Rows from block 2, named by matrix and row number. Each number is 128 + 24 x the weight over its row's rms, rounded and kept within 0 to 255. All counts start at 0. After the name is the row's rms in percent of the matrix's.
# c3: 3x3 conv (model.blocks.2.c3.weight, 64x64x3x3), inputs 16-23, a 3x3 kernel for each
c3.0 096 [138 155 123 125 129 112 137 141  94 104 138 134 132 124  78 161  77 136 159 168 179 123 141 191  76 145 134 113 108 107 123  94 136 142 136 166 136 161 120 127 122  80 107  96 133 128 140 112 141 159 125 130 174 123 126 171 163 138 131 162 158 138 107 142 163 164 157 128 142 131 106 123]
c3.1 102 [140 117 124 155 127 153  76  92 143  86 155  88 114 137 100 152 188 168 113 114  98 124  97 157 115 147 155 153  90 122 127  97 147 111 104 101 123 117 102 137 120 167 127 125 138 118  94 147 123 116 120 130 104 134 182 134  77 101 132 149 117  98 138 148  98 172 144 127 134 119 127 130]
c3.2 109 [113  85 111  93 102 175 151 165 140 134 144 140 138 121 119 142 132 146 104 129 140 140 128 138 119 153 169 121 100 107 118  99 156 137 156 163 106  91 107 171 156 154 177 140 129 131 134 156 152 130 115 108 120 154 164 166 114 111 118 145 144 131 117 131 115 100 120 146 188 155 146 137]
c3.3 102 [139 114 112 138 114 121 137  86  97 163 117  81 128  89  81 120 120  65 138  86 105 126 110 114 140  86 122 143 121 111 141 128 147 116 127 135 112 154 125 129 136 149 143 159  91 150 172 134 171 137  99 146 136 145 133 162 121 138 147  96 143 120 150  91 126 100 182 153 125 153 190 118]
c3.4 100 [107 146 131 120 152  93 118 133 127 150 136 154 115  94 144 117 105 144 148 128 109 174 155 165  98 163 133  90 147 134 107 114 128 140 124 139 106 102 105 143 167  88 148 138 114 114 122 128 168 116 130 135 127 123 129 138 141 113 172 111 118 132 107 134 143 147 121 147 180 102  86 152]
c3.5 099 [143 137 135 169 150 159 130 118  69 122 111 139 122 123 148 123 135 124 153 100 105 113 138 132 142 123 103  83  69 172 112 155 175 115 181 135 114 134  83 171 129 112 152 101 123 118 146 129 156 148 132 151 121 128 104 165 140 133 138 114 158 133 113 139 159 171 164 137 175 111 182 138]
c3.6 104 [131  90 113 141 136 156 137 146 126 108 127 113 107 131 150 106  93 111 121 112 122  98 142 129 147 149 103 121 139 137 139 136 151 137 116 125 125 149 136 117  91 124 131 127 113  96  90 132 187 143 136 130 161 104 138  80 106 163 153  78 152 161 117 135 157 136 135 116 110 143 151 142]
c3.7 100 [121 134 127  87 120 112 119 124 136 116 120  94 104 156  98 121 128  75 112 109 140 154 113 129 152  90 133 133 164 119 124 131 104 122 117 143 138 141 137 137 127 122 147 139  80 114 118 130 123 130 147 160 116 145 136 139 108  93 157  39 133 120 147 131 148  84 144  98 126 138 128  98]
c3.8 091 [ 93 110 135 136 144  78 141 134 126  99 137 139 105 117 118 129 110  93 137 135 117 115 138 130  80 134  97 103 101  95  93 110 133  96 132 131 123 134 131 104 131 151 118 105 128 106 145 118  92 118  96 146 115 116 122 125 113 136 144 110 126 137  89 124 127 168  76 122 147 134 126 115]
c3.9 090 [111 110 136 135 120 103 125 102 136 104 131 118 130 152  81 161 110 111 138 145 177 140 126 114  73 120  76 157 117 138  76 131 114 104 145 119 122 119 123  96 140 111 107 120 110 190 172 130 118 143 121 130  56  97 129 132 137 131 122  95  95  99 111 154 133 154 170 155 118  96 117 150]
c3.10 089 [168 110 167 100 135 152 114 136 123 149 137 129 189 129 105 157 138  86 110 126  99  99 128 140 158 139 168 168 140 117 152 115 146 126 152 169 135 129 104 109 122 125 137 105 127 115  99 123 128 118 126 163 135 135 111 117 106 138 127 105 159  96 123 133 122  84 153 113 153 138 142 130]
c3.11 098 [109  87 137 121 144 105 117 115 145  96 116 122 139 148 132 130 105 107 129 131 135 122 106 126 120 123 172 119 153 120 135 108 108 114  71 132 109  62 104 132 126 152  86 130 148 115 139 136 112 137 202 132 129 145 124 138 113 158 117 114 141  75 151 138 132 135 121 133 127 108  74 112]
c3.12 102 [119 184  89 147 141 122 117 133  97  85  64 185 136 135 120 140 102 183 152  99 125 176 120 107 119 134  98 119 155 116 128 119 116 158 130 101 146 125 129 133 105 141 127 113 122  95 156 136 102 116 108 114 121 102 111 150  84  83 127  85 133 136 180 138 117 120 137 117 156 167  99 141]
c3.13 094 [128 121 152 157 124 154 137 114 113 101 132 125 181 111 113 167 159 129 112  99 168 154 132 109  96 128 114 119 132 117 181 119 138  91 145 132 150 137 121 174 126 104 129 158 118 156 106 124 133 120 112 167 132  95 100  96  82 110 132 114 121 112 150 137 120 126 164 134 118 121 116 165]
c3.14 093 [ 90 134 127 122 119  97 160 131  92 111 132  75 142 140 101 160 168  76 133 101 131 113 129  97 151 137 118  91 124  93 131 143 119 118 146 160 118 119 142 130 137 125 112 110 188 124 101 146  95 110 114 156 137 127 128 132 165  88 151 164  93 125 126 143 138 136  94 116 119 129 136 135]
c3.15 095 [126 123 100 137 153 136 136 116 101 170 120 171 149 138 149 133 141 126 124 123 125 119 144 138 109 116 138 140 137 131 136 145  95 147 102  69 114 162 149 111 158 116 115 158 132 134 129 110 173 144 105 115 118 105 188  92  65 192 121 145 166 129 126 115 140 147 145 130 103 193 154 112]
c3.16 093 [122 136 144 165 115 106 167 152 149 145  95  85  98 111 115 113 158 144 112 120 164 116 146 138 112 109  96 103 130 173 119 117 147  96 104 131 132 120 158 137 154 185 120 169 128 138 178 154 135 181 107 124 136 119 118 144  98 108 150 163 140 115 123 140 150 105 137 119 150 103 158 165]
c3.17 107 [164 131 122 114  99 106 143 156 140 138  67 133  54 127 161 173 117 138 125 122 143 102 135 131 102  87 103 118 141 123 139 112 128 131 140 135 139 130 112 122 153 127  76 104  98 129 112 100 155 124 118 115  73 138 110 146 150  95 124 125 173 132 118 155 163 127 124 141 118 121 106 141]
c3.18 099 [156 121 129 169 146 107 133 138 118 174 144 136  69 150 183 147 120 124 139 115 151 131 113 154  98 138 129 162 115 154 113 118 136 122 100 127 117 153 139 130 147 159 123 146 128 131 105 112 153 153 138 140 134 100  70 100 191 125  65 179 129 141 131  87 116 104 127 128 141 144 156 144]
c3.19 109 [108 137 126 149 167  97 117 115 101 129 141 115 148 156 140 149  93 150 124 130 138 139 133 137 105 125 134 145 158 126  95 131 137 102 126 116 124 159 137 183  88 160  97 111 154 117 112  83  99 181  76 133 175 158 141 115 138 128 121 180 156 156  79 159 140 120 125 121  87 159 136 153]
c3.20 097 [101 124 128 125 112 162 116  96 172 129 143 137 123 166 101 115 123 123 128 135 137 114 129 149  85 125 148 146 160 111 136 121  96 153 110 113 130 120 136 111 151 160 103 105 147 131 134 142 130 131  92 131 153 140 128 143 152  83 128 156 125 114 146 126 124 181 145 102  98 134 116  98]
c3.21 097 [126 122 123 142 113  90 122 118 138 131 142 114 138 135  94 132 191 137 103 115 135 127 133 152 120 154 118 128 134  91 145 134 124 138  91 124 165 134 129 140 156 103 116 123 106 157 106 122 166  83 148 158 152 115 110 110 150 110 115 132 155 118 142 158 122  85 116 132 147 128 127 147]
c3.22 108 [126 132 106  97 122  90 132 108 137 124  82 107 109 117 153 135 134 132  98 142 118 114 120 139 156 109 149 102 137 107 129 129  89  92 110 138 104 140 101 135 133 131  82 127 105 128 119 137 108 161 108 150 117  96 151 110  97 126 124 136 117 111 156 122 134 132 119 153 143 108 148 172]
c3.23 101 [163 102 116 158 105 153 146 118 137 118 130 151 120 173 134 118 119 146 146 130 111 160 108 165 134 109 131 131  93 111  89 143 126 117 129 137 140 147 140 149 115 190 109 111 127 135 131 115 115 124 137  94 125 131 146  78 143 108 145 132  92 192 162 115 127 141 139 137  95 105  99 137]
c3.24 109 [ 98 127 154 139 131 168 120 154 115  88 117 104 118 134 102 135 167 123 130 115 150 137 115  75 126 161 141 146 139 138 119 138 151 118 106 144 148 164 140 142 137 123 121 114 104 123 129 125 157 139 101 133 123 130 137 169 167  81 150  98 114 131 145 100 145 159 103 145 148 141 131 117]
c3.25 097 [131  93 160 102 125 127  67 114 124 157 102 150 145 106  83 106 152 163 125 111 130  83 122 132 106 160 129 121 125 105 135 150  69 137 138 150 109 112 141 122 184 100 126  99  83 139 153 111 132 114  69 141  83 122 160 123 140  86 122  72 101  93 119 102 134 119 134 114 150 102 112 122]
c3.26 093 [107 137 123 137 130 177 151 113 128 127  90 116 144 124 116 122  94 108 119 137 128 122 156 152 118 110 135 120 120  78 103 115  83 142 127 128 175 153 149  90 119  81  87 100 125 123 106 155 110 130 130 110  94 123 150 149 120  53 131 132 135 104 132 101  96 103  90 111 138 147 126 141]
c3.27 094 [157 129 127 166 148 161 154 157 160 141 102  88 108 111 126  99 161 134 124 114 138 123 118 127 124 143 114 122 131 108 124 109 126  90 127 132 108  92 114 105 124 118 110 110  89 110 116 155 216 109 101 166 133 165 152 157 180 142 108 140 157 133 139 108  80 119 108 139 153 176 163  87]
c3.28 095 [131 131 122 118 101 119 121 141 150 147  91 102 124 136  92 174  85  81 121 127 159 101 159 119 123 128 161 155 109 111 128 111 122  91 105 132 156 129 102 112 143 131 111 111 164 122 100 138 132 133 127 129 120 151 103 140 134 151 101 144 117 119  90 120 119 138  88 116 139 176 142  98]
c3.29 108 [175 101 120 142 136 147 124 135 152 167 166 160 143 135  91  99 100 140 128 125 129 105 129 159 108 133 134 148 174 148 152 126 119 147 121 122 139 147 141 114 135 156 141 136 130 137 125 103  89 118 142 141 146 108 132 142 114 137 129 155 109  95 110 108 146  79 110 121 124 118 118 127]
c3.30 093 [141 148 123 130 151 111 129 118 139 132 168  99  92 126 163 155 121 125 134 131 111 139 107 120 131 112 133 143 113  76 124 137 102 103 130 126 106 148 129  93 111 148 106 146 171 125 134  95 100 108 101 126  92 115 137 122 168 134 112 143 121 124 164 113 124 154  87 113 164 123 149  66]
c3.31 097 [ 76 129 131 127 142 128 162 135 159 142 108 101 166  92 133 114 150  88 165 126  98 109  95 124 106 137 143 187 172 104 170 130 108 116 108 130 139 106  91 108 126 128 105 131 113 119 159 172 155 161  94 172 181 170  99 149 137 126 125 115  94 121 125  91 113 162 115 113  81 124  78  55]
c3.32 097 [119 172 166  82 158 121 111  98  61 128 132 149  94 163 106 110  96 107 170 127 164 150 112 112 146 156 137 148  90 104 176 132 138 143 134 102 161 119 132 150 118 147 102 128 124  95 156 114  94 112 145 131 147  87 148 135 142  76 153 156 139  91 132 141  96 146  80  93 136 127 116 150]
c3.33 137 [117 182  98 102 147  97 152  88 148 124 201  88 203  87 123  82 152 137 129 150 116 142 116 130 123 113 127  90 111 148 112 146  91 154  99 158 109 144 137 135 136  99 136 111 149 131 145 133 127 122 118 101 148 128 133 121 138 105 108 122 119 162 123 133 131 136 111 153 135 162 122  98]
c3.34 096 [163 134 169 140 117 133 137 122 111 109 118 115 159 148 122 105 125  78 122 133 140 105 100 137 100 109 145  87  91 116 133 143  85 109 124  79 148 121 165 138 129 150 115 122 115  87  85  84 148 137 157 108 154 158 136  87  98 106 102 119 195 144 153 113 124 145  97 141 132 146 156 149]
c3.35 105 [142 106 113 117 146 131 118 183 101  98 119 146  98 147 117 152 118 108 124 159 129 139 149 147 137 131 106 113 105 121 112 143 100 115 106 121 116 104 127  93 151 150 103 136 132 137 135 139 127 133 141  96 124 117  69 166  93 120 117 148 133  82 147 123 127 131 117 151 105 111  80 107]
c3.36 099 [157 152 161 156 117 176 153 112 123 123  87 121 112 117 141 160 157 140 115 151 157  99 126 124 142 124  92 120 108 112 174 122 151 123 131 130 140 156 138 112 141 174 120 121 126  88 127 102 117 150 103 135 128  93 129 136 142 108 142 129  89 110 138  89 112 115 112  86 164 112  96  95]
c3.37 095 [118 143 114 114 113 103 105  90 157 121  78 161 115 108  90 122 130 143 106 119 163 132 103 122  85 132 131 121 129 156 121 130 126 135 152 123 129 160 135 127 147 161  93 183 143 166 179 112 164 153 114 137 148 141  79 124  98 159 134 123 137 129 113 109 134  82 168 136 107 161 135 123]
c3.38 098 [123 148 116 128 163  84 123  98  91 113 131 140 106 110 123 127 125 135 115 131 113 110 143 125 145 150 163 103 132 132 150 142 118 120 140 135 132 102 117 125 137 109  90 160 129  84 124 166 150 193  96 185 150  93 108 164 145 143 139 114 138 165 111 111 119 100 107 159 107 171 138 123]
c3.39 131 [144 119 151 121 144 142 119  84 124 134 102 128 106 199  17 162  60 198 144 113 166 114 136  88 132 121 130 131 116 150 114 138 159 122 139  89 136 121 142 100 154 112 141 138 108 130 104 144 125 120 124 134 145  99  99 164 110 140  87 156 100 140  81 110 129  89 137 126 102 130 135 135]
c3.40 096 [143 117 139 102 134  90  80 115 125 132 183 148 106 129 124  77 163 167 100 104 116 138 112 115 102 146 126 152 130  78 169 118 155 120 149 134 166 142 116 148 137  93 152  89 116 127 132 100 143 147 122 147 119 140 126 125 154 124  99 157 165 116 147 122 151 125 133  75 125 145  97 125]
c3.41 098 [102 135 132 157 124 123 160 101 123 131  89 162 119 129 153 112 123 148 126 120 139 142 137 135 107 112 112 129 164 177 200 159 139 127  88 126 123 135 117 136 113 100 126 105 151  82 104 124 107 139 159 123 145 109 116  75  98 156 149 164 151 132 139 136 161 149 126  98 118 122 108 139]
c3.42 087 [143 130 111 141  99 133 135 114 153 144 122 156  76 128 156 138 107 167 144 173 147 136 136 144 163 146 209  87 140 140 127 148 161 143 137 144 131 169 179 134 152 168 136 125 124 131 105 102 141  68 132 115  96  95 155 131 112 121 146  92 136 105 151 118 139 157 162 136 128 131 102 122]
c3.43 096 [ 87 138 150 154 138 184 100 156 133 106 114 103 115 113 133 109 177 129 113 127 112 152 153 111 161 144 137 129 177 163 115 143 149 124 131 146 115 102 117  78 134 114 108 136 119 141 146 124 143 126 156 113 106 141 102 127 144  86 114 168 126 142  87 118 145 147 167 187 131 129 107  96]
c3.44 106 [111 134 129 116 129 156 137 128 120 110 156 122 106 128 146 115  99 123 150 133 160 144 138 101 126 170 132 134 116 120 135 123 139 131 120 120 148 151 140 110 118 101 125 145  79 100 120 136 177 138  95 143 128  93  73  90 119 153 135  75 125 199 113 107 119 128 100 104  92 137 157 120]
c3.45 097 [124 179 119 145 137 123 161 152  97 142 144 142 108 157 108 125 162 121 121 109 125 137 108 136 144 125 103 143 101 102 131 137 104 116 130 131 166 127 109 114 130 145  87 127 129 142 100 147 141 130  94  88 159 156 114 112 105 137 116 116 116 135 139 152 115 128 145 117 137 137 137 111]
c3.46 102 [ 56 108 106 134 149 140 107 127 142 131 164 129  93 130 103  97 115 104 152 129 158 110 156 167 126  95 124 137  90 115 141 152  97 141 106 143 143 150 143 128 154 121 113 134  74 144 129 144 134 132 158 124 121 134 157 140 136 134 136 156  66 123 150 121 135 157  99 144 142  99 110 123]
c3.47 096 [179 110 141 137 137 120 157 163 120 160 123 115 104 125 111  85 117 159 134 128  99 103 137 143 107  94 139 151 159  97  72 123 110  99  89 146 158  98 126 119 140 161  80 126 174 162 143 114 118 179 133 127 161 130 184 108 148 131 118 115 132 133 130 170 133  82 116 184 142 136 128 185]
c3.48 130 [127 132 131 126 143 132 119 119 137 134  98 109 147 130 120 117 120 140 152 112 114 107 124 127 137 121 142 138 107 141 167  95 152 161 136 105 119 131 162 138  97 151 145 115 117 134 177 102 108 138 134 134 154 108 124 135 131 109 181 129 145  91 159 100 135  97 151 113 163 128 114 149]
c3.49 090 [ 82 159 134 130 132 157 150 122 131 155 144 110 165 117 137 105 148 126 134 129 160 140 155 169 115 137 134 123 127 160 132 122  70 125 103 100 150 128 127 142 105 139 139 121 107 122  87 118 114 144 127 113 111 103 105 143 171 126 152  71 157 102  82 103 133 154 155 154 159 107 128 180]
c3.50 094 [123  95 114 137 108  95 141 122 107 132 169 122 101 137 131 144 115 103 102 132 124 121 167 114 146 151 110 147 172 184 112 122 162 120 135 159 135 140 136 138 129 101 160 136  97 138 136  94 127 141 131 146 125 173 130 109 157 132 170 127 133  88 114  88 134 111 160 145 118 155 183 197]
c3.51 102 [107  92 144 140 143 129 137 147 132  93 111  98 127 117 161  89 130 159 114 162 105 130 123 128 142 142 107 136 193 101 138 145 101 129 145 113 133 176 131 144 129 146 129 113  94  78 114 136 103 124 133 155 123 107 146 112 129  97 130 131 165 129 127 125 122 160 137 117 121 136  90 101]
c3.52 098 [124 147 111 129 113  81 134 109  90 114 101 109 160 103 162 127 133 102 127 131 141 112 140 119 145 109 148  84 135 110 112 104 131 129 167 125 140 118 156 189 117 119 129 132 147 108 145 146 122  91 145  96 114 120 171 162 105 161 138 183 118 174 140 151 152 127 104 145 126 127 121 117]
c3.53 099 [164 131 161 113 159 152 101 137 139  91 150 113  97 145 117 100 108 108 126 112 108 114 145 159 142 138 120 125 129 124  87  86 108 107 139 100 123 149 116 135 165 145 130 100 170 146 148 138 174 130 172 106  96 143 125 131 133 108  91 103 137 177 124 119 163 176 162  92  98 156 139 106]
c3.54 092 [ 84  95 123 145 157 103 125 128 133  91  53 122 109 132  77 102 166 115 111 121 140 152 116 140 143 147 107 115 134 107 118 136 136  91 160 150 121 135 134 143 123 108 163  95 106  86 161  85 108 163 121 130  93 112  78 102 126 121 125 113 164 163 123 114 140 104 132 113 123 137 170 153]
c3.55 103 [118 145 106 115 143 120 111 125 100 109 131 138  68 130  89 124 126 118 122 178 146 124 109 125 139 126 126 105 143 122 140  93 152 102 107 128 166 134 121 138 136 118 106 120 160 141 125 135  96 123 154 123 102 112 154 135 154 131 154 121 122 127 148 148 162 167 137 131 138 116 103  96]
c3.56 100 [142 108 144 110 122 153 135 132 140 152 116 132 174 109  99 200  94  91 109  93 177 104 122 133 128 137 138 105 101 116 106 110 140 149 141 155 134 122 163 132 106 120 110 108 158 156 109 175 149 121 168 103 103 163 100 127 133  98 148 142  93 144 153 136 108 153 100 113 118 109 140 170]
c3.57 101 [ 88 123  95  97 142 123 107 127 142 176 140 127 142 164 157 105 126 140 131 141 104 149 133 151 158 160 142 142 155 150  65 121 169  81  94 132 143 127  93  78 127 118  96 149 123 134 159 143 145 177 126  92  91 105  66 103 156 119  76  73 179 111 104 127  99 133 113 130 107 134 138 147]
c3.58 094 [ 86  96  73 137 125 130 150 139 132 124 117  93 109 117 126 171  93 119 143 113 146 133 135 140 100 142 161 132 120 125 110 138 140 104 138 164 154 100 118 143 124  99 131 114 155 129 144 112 186 140 136 131 141 132 112 120 102  96 136 105 105 142 141 144 164 109 148 125 126 125 115 157]
c3.59 103 [126 135 171 139 124 131 143 142  91 142 122 146 101 117 125 137 110  86 135 105 148 101 125 110 112 145 123 189 126  98 106 120  83 156 141 114 150 149 121 123 136  85 148 137 115 159 147  84 145 128  94 115 142  96  80 135 145 132 116  98 138 154 149 131 122 165 159 109  67 117 137 179]
c3.60 089 [ 96 146 138 109 121 125 113 125 139 136  93 119 142 164  94  94  79 134  84 175 155 128 119 137 150 162 102 111  78 157 109 101 129 177 113 109  82 151 160 121 116 155 128  83 130 117 138 136 129 128 167  83  96 136 150 178 151 131 148 170  73 148 149 120 163 110  96  82 117 130 110 105]
c3.61 097 [120 168 121 107 112 121 119 106 138 138 142 159 124 108 110 136 114 117 122 135 107 136 120  99 164 164 134 161 120 129 113  87  99 149 105 100  85 116 150  92  96  99 155 178 120 160 105 129 138 150 155 119 142 133 115 136 117 114 116 112 124 122 135 126 104 123 146 148 153 133 202 173]
c3.62 094 [106  76  78 136 141 114 172 144 130  88 117 141 106 140  87 124 130 126 130 114 112 122 129 140 105 160 156 129 150 133  91 154 114 111 131 117 111 110 103 149 125  96 113 142 152 110 133 129 180 184 111 152 190 103 113 127 115 130 115 124 102 109  87 121 111 130 150 125 120 188 158 126]
c3.63 086 [135 131 146 106 115 114 105 101 127 138 151 123 162 115 107 123 147 115 125 103 126 122 133  97 144 153 126 134 128 120 152 132  88 135 115 138 120 120 141 102 154 113 132 137 119 100 159 191 162 128 143 151 125 150 130 174 155 163 164 118 196 138 183 149 126 125  98 100  93 101 143 126]